A small contrastive audio-text model, trained from scratch: encoder activation squared_relu, ademamix at rate 0.0006.
Rows from block 4 of the text encoder, named by matrix and row number. Rows with one number belong to one neuron. Each number is 500 + 25 x the weight over its row's rms, rounded and kept within 0 to 999. All counts start at 0. Numbers have three digits each.
# fc1: MLP up (text_encoder.blocks.4.mlp.fc1.weight, 1152x192), inputs 96-191
# fc2: MLP down (text_encoder.blocks.4.mlp.fc2.weight, 192x1152, transposed), outputs 96-191
fc1.930:503478509498485497502549508477533514532464510477541489542452451482516548491483521500549528490476522465490491532497478525500488506500528495505498490504484522500474475520447490508500537533476571511496503510462476523492527495476515522469488532476507502525495491479528502510537525468506493482
fc1.931:502558504464496522455513499488473497486504504490539494505531472530527526449478533499460511489497497461490482512494487514473501515502514550488553487511513520502465499466520473520475541495493498481499483493545520520501540504499505492524479526503509528482545505513484488497477512466495490540
fc1.932:494479528520466487520549471478502503521487509455549497522455456482537544500497511492524520530470519453463506506526443499495497513503506522480493485515520523521508474499492472536507575529502548489507476490490485499501497486476503519506494540465493518518525494471534492519528560487487435533
fc1.933:478473516530485498523547480483502491516487516476542502515478471485544520476472482482507536512447525482457502515528479506480486531517506530482540483508533500517510460486495484534477542497521536530501495483460470509492517493471515515489487544461494525534522485458535500513521547462496454514
fc1.934:503507520511500460520524499453438538550488539531478509501500489510510501493492526524479489527531492488512535513484540475466511505484484543499518507550517503509496492528504445510476480569521497493492455494513479566507442457516433501540536490502510469470508500512486488529476501515478489547
fc1.935:513542519489478474512529558448455523506490530500525525508493513522504495469475532525471519492470478475509498528508491495493492509514500569503548471520484481473483500488475447516488495548527509467491463492532537496537504458501453516507493489521506487497521502524503510496455530489476450560
fc1.936:469521530518491521525536493478501496520489499498554469506474456498536555496481503484506518497464524473462475503490489532502485518522498525496529464492516487520458472519461493517492508533519553527505521512448443504521502481482520512503469525455532500544520493475508502485544527485512495509
fc1.937:450470520515542504519533566524487495490495498464551504464514531509488484471514460516491552518488479518454473465461478494531484538494448508492480481524498488504494526506523482490495547503525513498511525501490515520491511499501493501535443487503475485521485499502490505496531527503487462517
fc1.938:513490543513462498488535475485544498502501502502484489514453467484545538469509541469539526484480550505487479505466456550465502499494500539519538477490492510498477495516477471486498509521476545527499486487479467514529548507443512487480474542470504533498516504501517497513560510463499452486
fc1.939:504553525482499501512519549449483481527512523477520471495537518520532517507461485541460501481456486485454467517512441484525503482503469522495472479497517535498510495466535475495520522535520524479535524490493492529510522454483518508523482507489479493496499500508465536493488493482519469479
fc1.940:504462443477504467486476497503512506494492481487478506484520532480460483536545503541495482512515478527549517458528531486510517473518486469515466539494512521497550529495522508509529477480507449473516505512524485504514503526521497506496526451523474484495473498529497505484494466541511518476
fc1.941:487439487510525495527467471495511510489499485501477525487533528485463499509513454500492471487493509519510528472537530510528482489491496451530482488468510535516517500488502491525529482477489481501490512474507480513507522501518519480499519460479461505477467485508510497470520481519507529440
fc1.942:522463477506515550512503491542557472451482460507500498480511499480498487491520484485556517514518485540523501493491469520490525512537513522502492505476504505487459482506487555461445514450484482522512480526516508427517519548473545500497496520491494501533518484469515511528493508499493495496
fc1.943:480543516457487484495541545454477519511501514488489523544491479489514518471483539504453513490497482480504502510455511469457475500481470525517525492518477483517489503536455455539475461559505526499510457486534522519520475453509433515508498483523530462476532515531476530537491522494496481506
fc1.944:506476500500499519518494512501507485498516521508522512471558480511496527543479485497487495496479482501492505459549470478498473543484535488549454506510540495518517509474547474588529494503511475503535513450523516511509515498496489441503495515471487554455499511516465518525489495475487499496
fc1.945:504555505478459489487518555447476511530490538529501493541499518494522534455475525504485522479508498468498508522453516487482503497493489566503543489523501453521448492496474455516463480553530504480478466492522524536487468444493454495505509489495524456500533516495456481519493522496485488548
fc1.946:505522535527494495532529515494503509504472513515545492537509467474529515476475469463536493485504524493484519519465481520496475537541543519504517485508479515522462470520467481496505515488498516555467524489480451536503525495461517506486478510458483479512511482447480523462531515501508488474
fc1.947:491454493527533524567505511475511478511520525521506485488504530511507511515456487494536538489446464493475470465522478458521528539494523524498495517497533500495494541446492469501470518459527504520513489481521554500486457492485478443508482512468521525489477499483505511511440474514478480483
fc1.948:512457469486516445525475448504494518510507513514459530475520519501447470525558462509482493520532482529558550461500511481496521484508484480498485514507508521495524518509530499510525485491492458493517485511504485533501488484527512509505524461516454505494488496534501479462489476534501515488
fc1.949:499496543505503497505558493491538509514480512494514490545492458492537542489485497490520486515481513483471508503491450511499484527528522506507508468511519508512506481477474469517515550523488546515499483496462497499499535500473513513507472528461487518501534496494493518478532549470499464517
fc1.950:486558516504491518450522581465457496514491530510511469537476477525539523480475555501495508497520500473459475541491489508483485511492469513514519464509500464498470514515458491494496469535507529484502492506525524491488457467509491520514495518516541494493498525504454465501498520491512475523
fc1.951:492503536501488494516546474474512500515481507478542478538480462463521549467470479452535517490486516481470505503487474522494485520511517527517518488501522509519501458471447477538486533530510555537486482487459498512502524466479516505490489543465482500539537473488496517509541536470497471488
fc1.952:511516557480448499477525521479485480503491499487527512551501467538527506455494543478498537480490518486494472539506492481497472516500480547509536483499508481509492476491463494527478501512486547501485496447520508480500497491471481505494479506468524485535535512489514478542496547473499456510
fc1.953:479583496475535501496521497448491502533488503501533489495550498529481538493484469521490509482462458467483511512514489500482496529512478527471494484508535519513493521473543446518468542547531478469504488486537483547502538453506517476523494510537489513470556491516484523469489524474477481502
fc1.954:504517511503490495479547481505516482512481495506535502516478454468531517497478525500532503465486531480471497512502475534505499489501511524497531496521502499526442428495479477493498507510477546526465481489485479501502534478464497500483467535493512521536502516488525494511570536481528462495
fc1.955:507452498507485515482498482577521495472491449456461515517472506449478441512501513487509503517499515563534505496526538503477507515529515484507511487461493486450507530475492555509522455435465492487492502502491514461537463542513521484504484487487516504513527477509496463528501499533503513526
fc1.956:492470459486517471501461471503514515506504493485477538480504514506445474529529458521490499522532477540552543464542510486505511498504494460497465503492516506474525536478514510520555484471490452473496504500484495488510500501544513496521513484517468482485486484543489494484491457536487521468
fc1.957:488519518513497530500516502560547476455474467490491521528508467510521496499488490477506455472480501507497495518469481533489464475527513492509522487461499478474491495490509550507510505456493531503518534494462490455500516562511519508479480534461536530501508502501493516496538497487519505480
fc1.958:459533511530507514520501540477501503539501529515513500523539531520505521508462441512487509490450495478449489486524463486498504524514531533524480467512539502538482487461522465529508501555524494522495542509491502540520546468471519515526500483479469525501478488497474521458501516452502523489
fc1.959:519551508497470476486503531417474540537491544517483506512501505503510523481503519500456517516513506479527501508484515501458514482481486558507508508546506473482489527534471438502465494560516507490505458493509500531518469436510444522520512508510501474464496496533458498507476482513458495544
fc1.960:483500549522528517496520561469538509495516490481551489506482521496531503504487526493519547511508530476469479523497490512496492527524493512479479473510485469490477472510480500470488562501536553501502495511480506514502500503487469530492483480467495502521525512449518500517507524491474458508
fc1.961:476492558522515481504538562497518521510504482516479477491527484548518483488510486500538493515493463507475492519469480516496491483513510547480514454488477537520456494548504495462499543505507532568537527508494509510512482517529520516487468473461458517514480467468503513467517503485446505483
fc1.962:475537517494540503525510527473520485493499509517525476480538494564507508510482474481476487489450476471467488495557445513543498551484516511512490463498523528527494519461561489511518537515526493497545539476496485499486547499486522468516491496500476550496504496496508527471480502476510505499
fc2.930:503485520474501527499488489510515477429487454476490535512472487488509475506486507447489475524490506513489480490521473502501481516487542482535492510442501501490502511479500534526506490475470501484511492452517500458532482567485495501475469509461540527481532507499498508515498483507540496514
fc2.931:504472492506526514507508467523532504512491500491529483493504478484483492509480503494499524481507468488488478482525505489513494512500517466513488482510484515494494460422527521517519484483495467478498527471493527479484550479477520449494486509488538536534464482532503490495518518492525503488
fc2.932:492485513501500542509502495545521453418509447489505522493482503479519463498496493502511490505478506536475488514491481512489482505511521489514476507439484492477504495486504568517503495448477527484501502475512505429538493576519508497475475523491509510505517494498511515513513504514524494517
fc2.933:539505532513477550471527517522494469466494485506531494507472483456519481485498523494523540501536520509483478522463497495465472476517470527503521547499480524498456490510471541477473516505469530496475476499528508469496518511472504506471491528515469503538491506489525479515537509503508453535
fc2.934:511484512521510527482508482508511496520493500521519479519512471484491493473519505527526526458513501507504498491493521512514509485491497522469524487509478510502440511517485508447442518491486532536475507512512511507478529487488520492483512478509498477545447490426483540465517526517489491500
fc2.935:499466498551515524500519496532499478484501458497497474499509478484476475501481465498512506483511500514483503479513520512534513513500530513460502490492475490483481510501505517492474482465489492547479520494482521478482519503489508475497516487494519484528457498433511513429506493519466509506
fc2.936:540525502492488544459501526499491497480488507503544501544472497469512498478512531486504538480530501488471484562466494468454496457504450528496534519512467526511453438527490521458490509519506514474485459512557497481501521510481502550479478511523473487496502515513529459536535524480525451527
fc2.937:546505505468461519466498496507523474459487472480502528527485483481485489525498495471507525520517527513481498546472489501466488469505483505527509514479474519488492469521489534496519480476474503465490453481527486473533494542500512551471478519490481509491522500527522460552541528489539484500
fc2.938:497487449504504512523492543515505481488499508481492510493473570503507525517494466472503486535448503511478480478520485446522500506486504454528460485490526475474553492491504522527550493487530494510523545510480512484525491535508468518517480509436525496472564497483500480514486496493535526467
fc2.939:485514499490496514517483503513511483469515495471484531494491514500514499520497491480482481556461510494483501500497484508483491511517497476543456533462518481487560488487513529559531482478494493468539520482483488454533470527494487504507474528495523521457546503549504475525487485481526506478
fc2.940:510488525499495500471553480506507501495471487498544509519498459491482491436547508521530535452513503512525517493458511479491506486501472547469538498494466512495441490525490496462434526498490511513485479506515499500503516505471515523500499480554488475551467462490489529484500542534504466521
fc2.941:507496522492495502483553477509509500501479494495546512522501448498485491426540516515515524447517500504531515488465504499496502483504477532466548511496474506499439510517498494456443527498482512493485493498512495503501517505471513510496490475554485488561456460500480532482495542525511474529
fc2.942:527503523504489515456567474510489491478455482500532503514500440494496447453515501490535545477545517525502503513466512481462500451512468537483544524486445533492460478531492502472464513512483503490468448505528489492498518521470521535485503487539471498528490496491496488486531544523513442534
fc2.943:507482493527507507491499457514489511534510465497498472502473482469486498548479482495525513497511511496500489509510537528525528482491557484459485520499489484496480494529484496481474468463509523550461537502463507518494521496511523474485519489463521479505461518441511522474521487513472506488
fc2.944:477505521498508473510505500484484449486484467522507501498505479517466469491522503470515506478439465528499524485534490500529472507519517526501526511463470514471520553486525455531492521489503477483490549497469525498512499504459529489504497478505529535544524502542472477421439462566494474549
fc2.945:492466490530507549496491472515510508510489495519501469515491483482495502496479490533495494485506491491472466481505539518523518490476517492464507479533510489515485512499478537479477494478502527534497520514488508474465509487512499467484519481474528462521451507452485529469531522481492517483
fc2.946:496508502526501489541510490480473466495525475482494494474496507522492494519471456459457494480477497500468500503511502535510479522503580497539485520469476468482534500493502489537542484482519468529503522473467522488517490519505488484501512513472547505461514512499523528487478428505496510515
fc2.947:491505481496490494524451522483509494498511501491451508484482527501515503539497483472486460566467507502488503516511472508496511532502514472533468530477512496492572513496496511557525470490510486497517529490488502486522469508522500491513477514463520538454547513535510469520481459483516496487
fc2.948:506489519507497499476550491506501505500476490506545501513509452499481486438547508521536532448515496505531520497470506494494509488506481539465540497497464509495434500527498492452449527492490509506484492507512499501495525496480515510507497474545482485548453464480483536473499540534497472526
fc2.949:478512533489501514533479497550519476454520445475481532461509522529514489507498486500498480510470519533497503496515494523512486529501522512511477502430508480467522520476488554519530521440485522503517519492492485461524466579542486498487486488482502472456504480486466542522511495490498518500
fc2.950:516450490532502481491497432521487544537481498484490484512487480461476498531487479538499483464507506490507501484512541497514510502488530479487479480530502500488511492471473503507470485493490506521467528508488540514485508472509517438491532521480531487506501499473526510463542517490483528484
fc2.951:486477512483513504532473516539523490462514481479490525479493528500522510515499505493501456543455508526486491481500486531486477518491530490527446474453526500497555491469519548541521502491507511499522512478510473460525469569510479505509476511506506511456555484487483510532500507485503531469
fc2.952:530468454499530501482486463523516529523483484488506514506516472470477488510496468527495510437512462513509474493556509506507509476484513506481532441513482514479478465483478513449482497445478506499506483495522520501502519510500520485490522505500527487502442511492507528469496543485513507500
fc2.953:491467504472509566511512470522540452462483470485522493517488481484493479491503494470504520482499493520471483484514500500505518503506516484491523483486484501487496492470511563512506497449495486504493512492488508432494519523483512488486467505496530509513456492504506491485518518518533494487
fc2.954:476500485515520518520516530492479472439510471490501512475483527505499477529490503492495476542464484502489516512496465505511464530503533482535447498459506499497541509463512515538478479498518493486536505473482540464524465549466483487520495527492507516476578507502506456515477465509501516501
fc2.955:512497509501501504478563477508495503490464490504530510512506460501477470444542499516528543476531510515519519499450506474487510475509466548465540512483463514487462496540492502458455521497493514512483471516511490502502522513479513534493505469546468485538475482495488525486504543543490445529
fc2.956:511494520495499497478560486512500493496475490495540516520500462490483488431540511512531532454515502506524519495446511477480496481511474537482552497489476518499440484527492501456448523490495517511483468499526488497503521507475517530503499474554480487545466462485487536488499557536506470521
fc2.957:510489522518496510481565491495484498492468488519518500511522470509481445428528502500533531473529494514513518506483516479481506487510472549461537497489457524502466520520503490469463526521501498500476480512514495496487518514474513520493520478555458495546492486469489505471500538540482460546
fc2.958:491502472482503510510465511500513479485520503479477526480484540505526520539493479472469477560476510498497489515493473496484506524490500472533469506481526496493577473514507515545545485477517501483541507484497469471535472527506488517505473502486509518463550503525525463528495498486514505480
fc2.959:501481501519508536487496498510505507522491501509521477506504480485494498481498493544516510473521497497505474490492521508506509480492500519472535485525490497508452486512485525444446524494485533545486497512506509503464527484495518492477517481511499457538444494423486542472520532495491504498
fc2.960:540496508502458523481545496506486472450463475502525511510506451473491448468501512470521535508542523525487504534448493505470478469531496526493531527494442531503450492500468514483491497512451496487476461476534510490495508513453516529477505524535451502515500508511517458518521515523514470526
fc2.961:476531482499512497525470538496490491492546513494444510465497570521511532556474494530485468544477482503493501498509494485507495528502500466522455494484528477490566519492493515528575487487516496498537503505494506486510470514541457503505500498466506495436525499517497492540491452465496535472
fc2.962:492501486463497522491539479477534468486479506509541489516534456514481505451489500490478522438473470482443455473523467469510489521498471501506504477514501533516493488487538494516489538504504456460495502491498522487491545487441531498497451493544498545560498513564499498474483531482556507513