Weights of a small contrastive audio-text model: encoder num experts 4, 15625 training examples.
Rows from block 3 of the text encoder, named by matrix and row number. Rows with one number belong to one neuron. Each number is 50 + 15 x the weight over its row's rms, rounded and kept within 0 to 99. All counts start at 0. After the name is the row's rms in percent of the matrix's.
# fc1: MLP up (text_encoder.blocks.3.mlp.fc1.weight, 1152x192), inputs 96-191
# fc2: MLP down (text_encoder.blocks.3.mlp.fc2.weight, 192x1152, transposed), outputs 96-191
fc1.741 111:51 16 34 60 48 11 56 56 39 49 41 58 55 45 49 26 50 56 37 39 76 34 19 37 60 67 25 46 49 48 66 69 51 70 77 83 48 56 57 39 75 67 32 68 59 35 50 35 59 36 46 59 39 65 54 27 58 50 66 62 46 47 47 31 42 36 70 59 33 35 61 66 50 59 63 64 55 66 63 35 36 45 37 42 47 30 51 80 36 33 74 37 64 45 58 38
fc2.741 131:73 44 49 52 49 38 51 39 44 53 52 54 53 43 49 50 84 60 54 46 46 48 28 42 31 78 43 73 58 61 47 69 55 50 78 67 41 04 53 31 33 48 39 55 35 80 31 65 82 53 28 56 48 35 58 38 42 47 37 40 59 47 46 52 70 40 29 67 76 51 57 53 61 53 46 57 52 51 59 51 86 33 41 61 34 36 61 46 75 39 38 54 66 46 42 63
fc1.742 103:43 53 64 33 34 40 60 56 71 04 16 71 75 58 72 63 45 60 58 37 68 49 36 56 56 50 69 60 38 46 45 64 49 29 52 62 74 49 63 50 45 47 45 47 65 71 46 56 40 71 41 38 50 38 53 48 39 13 41 50 40 91 45 60 54 35 43 62 63 58 83 61 25 15 53 33 65 58 64 38 52 60 21 29 60 59 75 46 48 76 54 43 63 34 40 36
fc2.742 125:62 43 44 61 66 56 59 08 50 39 47 52 71 56 63 63 69 34 39 52 62 50 47 56 52 54 35 75 57 53 76 65 54 42 53 40 36 16 67 41 53 53 42 43 52 71 40 50 85 70 44 46 64 52 56 31 43 49 37 41 55 60 55 55 88 45 47 68 64 54 56 30 54 32 73 46 41 36 65 56 57 43 36 52 32 61 53 35 74 41 39 29 45 36 55 46
fc1.743 127:51 20 30 64 42 18 52 56 35 55 53 63 62 42 53 31 52 58 39 51 62 46 21 42 69 81 23 53 51 49 71 61 61 63 88 81 37 68 64 37 63 59 37 70 51 39 44 23 61 38 43 65 44 72 53 40 51 48 52 74 56 39 50 31 51 39 70 60 48 40 66 51 42 45 63 59 56 74 64 32 49 28 52 51 41 33 56 64 35 50 66 44 75 47 47 35
fc2.743 150:72 41 49 49 54 41 49 36 43 53 53 52 51 42 47 47 86 54 50 48 50 48 28 46 29 73 44 70 61 62 52 72 53 51 76 67 43 08 52 30 28 53 39 55 35 84 32 62 87 50 29 60 50 37 52 36 45 47 35 35 62 48 48 53 75 38 30 67 77 52 52 50 60 53 50 57 57 53 53 54 80 32 43 59 34 37 60 50 72 42 44 54 65 47 39 69
fc1.744 081:65 48 64 51 35 57 18 52 33 41 60 50 58 28 36 57 62 46 61 51 23 46 61 54 23 68 26 56 67 45 15 47 76 56 34 35 61 33 29 59 22 30 59 42 44 62 58 70 55 45 39 81 59 38 43 74 39 44 41 30 47 45 43 57 73 36 29 23 42 67 48 76 73 48 16 54 66 55 45 84 62 46 59 67 56 38 23 39 70 42 78 91 61 47 42 40
fc2.744 099:24 60 48 38 39 53 48 66 76 50 48 50 48 57 53 36 32 52 49 50 58 44 65 58 69 38 62 33 44 46 54 32 44 50 37 41 56 83 38 49 67 52 53 53 54 17 64 36 09 43 72 45 40 55 31 64 51 58 54 49 48 52 48 54 22 66 61 31 31 45 42 58 37 55 48 46 52 48 38 52 24 65 63 43 65 44 41 59 27 64 59 61 33 51 43 25
fc1.745 111:39 72 65 44 60 48 61 46 81 09 22 60 57 67 58 82 43 26 53 49 65 74 60 68 65 37 64 50 13 49 34 45 32 08 49 39 52 53 46 34 49 45 51 27 61 57 53 61 62 61 44 32 70 56 51 48 56 40 32 46 62 74 62 53 40 57 59 47 80 57 53 26 33 22 51 51 42 59 55 30 68 71 49 33 63 73 79 42 52 62 25 36 41 59 56 44
fc2.745 120:51 45 39 52 65 79 65 10 38 45 43 38 50 60 58 67 61 23 29 56 66 54 50 56 61 42 29 68 49 47 71 57 55 44 37 31 36 37 67 48 58 53 50 40 58 59 46 36 68 82 43 47 60 61 62 37 50 65 49 53 47 50 54 44 83 45 55 58 59 51 34 19 48 27 74 47 33 26 60 54 53 51 42 48 38 64 58 37 73 36 42 22 45 47 63 42
fc1.746 095:71 49 38 29 67 55 74 39 38 54 48 55 27 61 47 62 51 55 22 73 46 54 32 34 57 51 32 55 39 54 49 61 12 46 55 56 34 52 11 34 53 40 62 35 66 38 68 38 65 28 40 75 57 65 49 46 67 56 53 57 80 33 35 29 59 54 57 31 60 64 55 28 76 58 66 62 27 35 61 46 57 16 91 24 47 57 67 56 37 32 48 45 59 62 51 34
fc2.746 093:74 55 60 42 54 50 58 43 35 48 57 37 35 37 32 57 88 53 60 57 24 65 31 42 35 60 51 44 41 63 34 57 56 54 59 53 41 12 52 35 33 35 49 44 41 79 35 65 54 51 31 68 60 43 50 24 55 39 50 57 62 47 48 41 59 34 33 61 82 55 49 47 69 55 38 53 48 54 44 57 86 31 59 68 49 45 70 26 67 33 38 54 55 53 52 76
fc1.747 111:42 58 77 57 49 56 59 68 26 37 52 41 53 45 40 49 58 43 58 38 25 57 69 64 17 47 57 34 63 49 47 39 49 33 40 49 63 26 46 66 43 42 64 41 35 67 36 62 53 41 54 45 57 43 27 61 45 40 60 37 40 54 54 51 66 55 35 44 24 48 62 54 56 58 31 34 47 49 46 68 29 42 61 49 71 50 17 32 53 54 49 82 35 27 42 69
fc2.747 079:47 36 58 61 39 88 37 69 73 56 56 40 29 59 43 37 29 42 53 34 66 27 64 48 58 34 62 34 55 52 50 29 60 45 14 28 66 54 45 60 65 43 54 53 49 41 64 45 42 39 67 38 41 47 35 62 39 78 47 46 42 50 43 72 24 54 57 45 30 57 23 58 32 63 42 51 58 36 24 52 27 67 44 55 54 61 44 75 30 80 71 52 32 70 44 36
fc1.748 096:52 54 62 46 43 51 66 49 79 10 35 59 49 57 76 82 49 41 31 49 69 68 37 62 67 50 63 58 35 49 53 56 35 27 56 48 70 64 41 51 48 65 35 50 56 51 58 62 48 77 48 43 53 56 59 52 71 23 26 57 74 90 53 51 50 55 58 61 71 50 69 33 42 14 39 60 39 53 65 28 65 60 59 17 56 59 69 52 49 45 42 34 56 62 55 30
fc2.748 102:61 33 30 60 66 69 56 01 42 52 61 38 58 58 51 62 67 28 36 57 63 48 42 52 53 50 29 73 54 53 68 56 53 46 44 35 28 31 59 29 51 49 51 48 53 66 42 38 70 73 43 50 58 53 54 27 48 68 38 52 59 46 55 46 84 41 44 68 69 49 33 33 57 39 68 54 41 38 54 63 68 40 41 55 36 60 63 39 74 39 37 36 46 45 60 41
fc1.749 069:45 79 52 37 47 53 73 58 62 39 50 48 25 53 36 42 57 42 58 55 50 42 53 34 55 17 61 39 29 70 27 29 36 33 36 52 52 51 29 38 22 52 44 47 48 64 41 71 47 25 41 50 27 41 25 41 74 65 32 51 70 63 54 36 41 33 18 32 65 87 41 42 41 55 50 42 28 42 55 57 66 46 77 52 70 79 69 43 40 49 26 73 35 47 44 58
fc2.749 070:75 40 33 50 60 45 52 42 35 56 64 51 53 57 24 44 71 51 55 60 57 58 25 43 46 38 15 37 44 59 49 45 56 45 45 41 48 55 60 39 52 58 65 42 65 62 35 28 48 65 49 43 55 65 59 24 69 52 60 72 52 24 66 16 70 34 60 81 52 67 46 53 67 48 52 57 50 62 57 60 64 45 51 55 35 56 56 49 62 35 41 29 45 33 64 78
fc1.750 094:58 61 62 56 64 49 61 53 47 51 71 38 44 34 38 56 66 43 67 65 28 63 61 78 18 51 51 32 55 39 51 44 60 44 40 49 40 23 37 69 27 35 63 33 35 57 59 69 25 31 53 55 54 40 45 86 43 40 56 40 47 48 59 52 70 81 43 29 23 40 56 58 60 51 45 51 50 39 45 76 28 56 54 54 44 39 11 36 84 46 47 76 33 50 65 57
fc2.750 073:41 39 32 47 24 61 39 59 52 47 63 43 51 58 47 38 23 48 55 28 50 27 71 55 72 41 84 52 62 48 45 39 62 61 25 31 70 99 49 59 54 59 36 73 53 42 58 45 25 41 55 55 34 39 60 50 36 61 49 67 51 46 42 75 38 40 47 42 21 42 29 81 53 65 47 59 45 42 48 33 30 72 52 43 36 58 49 67 15 47 71 54 47 55 52 52
fc1.751 130:43 25 32 60 41 14 57 60 34 49 39 67 57 44 58 40 45 58 50 45 69 33 22 40 63 70 27 59 48 61 75 66 60 51 75 81 36 61 54 39 69 77 31 67 51 38 41 24 66 38 43 68 42 63 54 50 52 38 58 71 57 49 51 39 40 44 50 61 38 42 61 57 56 49 53 61 56 68 60 30 44 43 48 56 49 20 68 78 33 33 64 52 75 48 44 49
fc2.751 149:73 42 48 51 51 42 47 33 45 50 57 55 53 43 51 49 88 55 48 48 47 51 31 49 30 70 40 75 60 61 52 70 55 52 72 63 42 11 54 31 31 47 38 51 40 81 34 62 91 53 29 57 47 33 54 28 42 46 36 29 66 46 48 50 75 37 30 72 77 50 52 53 61 52 54 58 50 53 55 55 76 33 43 62 31 41 63 46 73 41 41 50 63 49 39 63
fc1.752 078:86 41 52 48 38 47 43 30 50 64 73 41 65 54 51 36 40 79 44 55 22 27 57 36 36 44 85 63 60 50 78 40 55 42 51 57 54 45 39 56 46 63 40 51 43 56 54 34 51 56 46 54 60 64 02 58 67 51 70 48 55 44 63 53 63 53 26 23 68 52 57 66 43 45 51 22 41 24 54 54 36 48 57 48 63 53 51 45 33 57 44 62 30 41 19 57
fc2.752 054:47 50 55 52 52 53 53 89 67 54 47 34 43 49 47 42 34 44 40 53 54 49 67 53 52 49 28 21 55 42 61 09 44 58 46 49 57 99 39 44 69 42 60 37 73 25 59 33 50 37 54 40 44 53 59 48 51 58 64 34 49 51 48 44 30 68 70 20 20 46 45 57 38 51 52 49 30 42 37 25 29 68 55 41 63 43 25 66 47 55 44 53 56 69 52 29
fc1.753 092:40 86 72 24 46 48 65 51 74 18 27 52 55 55 71 83 37 39 53 53 56 68 50 73 49 41 64 42 29 52 39 52 28 18 44 39 73 38 53 42 40 59 50 29 55 51 42 58 55 65 45 33 71 48 47 63 54 27 50 41 50 86 58 46 40 52 36 61 66 56 74 31 32 18 43 46 36 61 53 45 80 61 25 37 61 67 73 42 49 56 26 34 55 54 56 58
fc2.753 106:56 34 42 60 65 85 63 12 36 47 54 39 54 64 56 63 59 28 36 49 67 47 48 55 61 39 29 69 47 45 74 57 57 44 39 30 28 33 64 41 61 46 55 44 55 58 49 33 70 79 49 40 58 57 61 31 48 74 48 51 50 50 54 51 81 50 53 61 57 53 31 22 46 36 71 44 37 31 57 56 52 49 39 51 40 65 52 36 74 44 45 29 38 44 64 38
fc1.754 067:34 76 64 82 66 64 56 58 74 43 49 35 51 48 66 62 43 46 45 55 37 32 70 59 25 66 60 72 66 54 47 59 72 56 24 38 49 30 31 66 42 64 42 56 45 67 31 34 46 45 30 60 57 23 74 58 52 65 32 66 65 41 65 76 55 54 59 61 44 38 45 55 67 60 48 52 78 50 52 70 63 35 33 52 51 35 45 33 55 29 60 38 50 23 55 39
fc2.754 070:70 44 59 55 39 62 31 67 29 50 39 52 38 27 48 61 40 61 51 46 42 29 38 40 57 46 63 62 49 77 58 60 73 61 53 52 51 52 48 53 43 51 21 58 29 56 50 77 54 41 43 74 47 41 47 90 47 50 42 51 42 67 30 49 20 40 47 52 57 39 49 43 61 46 34 60 64 38 57 27 55 29 61 31 66 54 51 53 24 48 99 50 51 71 40 68
fc1.755 096:37 82 49 32 63 51 45 58 34 23 30 60 64 48 59 73 62 47 51 74 46 73 55 64 42 40 40 42 22 55 37 35 31 15 39 46 50 69 39 35 39 59 62 37 53 55 58 42 54 71 67 43 79 52 53 32 76 34 77 36 61 82 58 44 39 71 49 40 50 38 66 53 72 31 53 60 34 65 52 54 80 43 75 44 79 68 65 48 43 36 31 62 31 41 51 56
fc2.755 106:47 37 41 46 65 99 56 22 40 58 61 22 23 54 39 45 52 40 40 50 64 39 51 44 62 42 33 52 49 51 71 49 45 60 34 28 36 52 52 31 54 54 51 52 55 44 49 29 59 51 43 57 42 58 50 35 58 94 54 63 47 30 46 41 64 48 61 45 53 51 00 36 54 58 53 56 40 23 42 51 43 51 52 49 35 56 66 46 58 50 51 29 51 72 54 23
fc1.756 094:73 42 34 63 48 97 34 45 99 54 67 35 44 48 39 54 60 38 50 56 50 48 59 51 52 51 64 55 82 55 45 51 38 64 29 26 58 49 43 42 34 33 39 50 34 72 58 48 35 50 38 58 54 12 46 45 29 70 17 26 50 29 47 68 55 44 42 44 60 70 18 36 55 68 53 62 52 46 30 64 56 38 45 80 34 52 49 30 51 53 56 42 60 45 43 51
fc2.756 127:88 49 62 48 37 57 27 58 14 58 42 52 43 28 49 56 65 48 53 48 31 40 50 35 33 48 59 70 55 77 54 85 71 55 45 47 56 22 59 49 14 45 23 57 29 72 50 75 71 50 07 60 52 32 29 66 39 55 41 61 50 57 23 53 48 31 11 63 77 40 51 45 57 48 52 50 62 33 58 48 76 34 43 45 46 55 52 48 38 51 85 58 56 61 38 75
fc1.757 097:53 90 51 43 49 42 49 61 49 18 36 45 63 42 73 82 70 35 43 84 42 75 46 56 53 44 42 45 19 63 29 46 36 12 31 51 44 64 20 40 28 43 50 38 39 54 51 72 45 69 61 66 73 54 36 46 81 23 47 51 66 62 71 29 41 48 37 48 56 36 64 37 72 24 49 58 41 53 39 47 83 56 81 44 74 68 56 54 55 42 23 63 50 46 35 68
fc2.757 102:49 32 31 49 66 81 64 27 38 61 66 27 38 52 34 46 71 46 35 66 58 46 40 46 62 47 24 60 47 60 57 51 43 57 37 33 17 57 55 31 67 51 56 48 46 38 48 19 67 54 44 55 50 59 62 27 70 83 57 58 53 34 49 20 64 46 63 58 60 66 16 38 63 53 52 61 32 47 45 59 65 51 66 56 40 56 74 38 64 36 46 31 46 72 60 31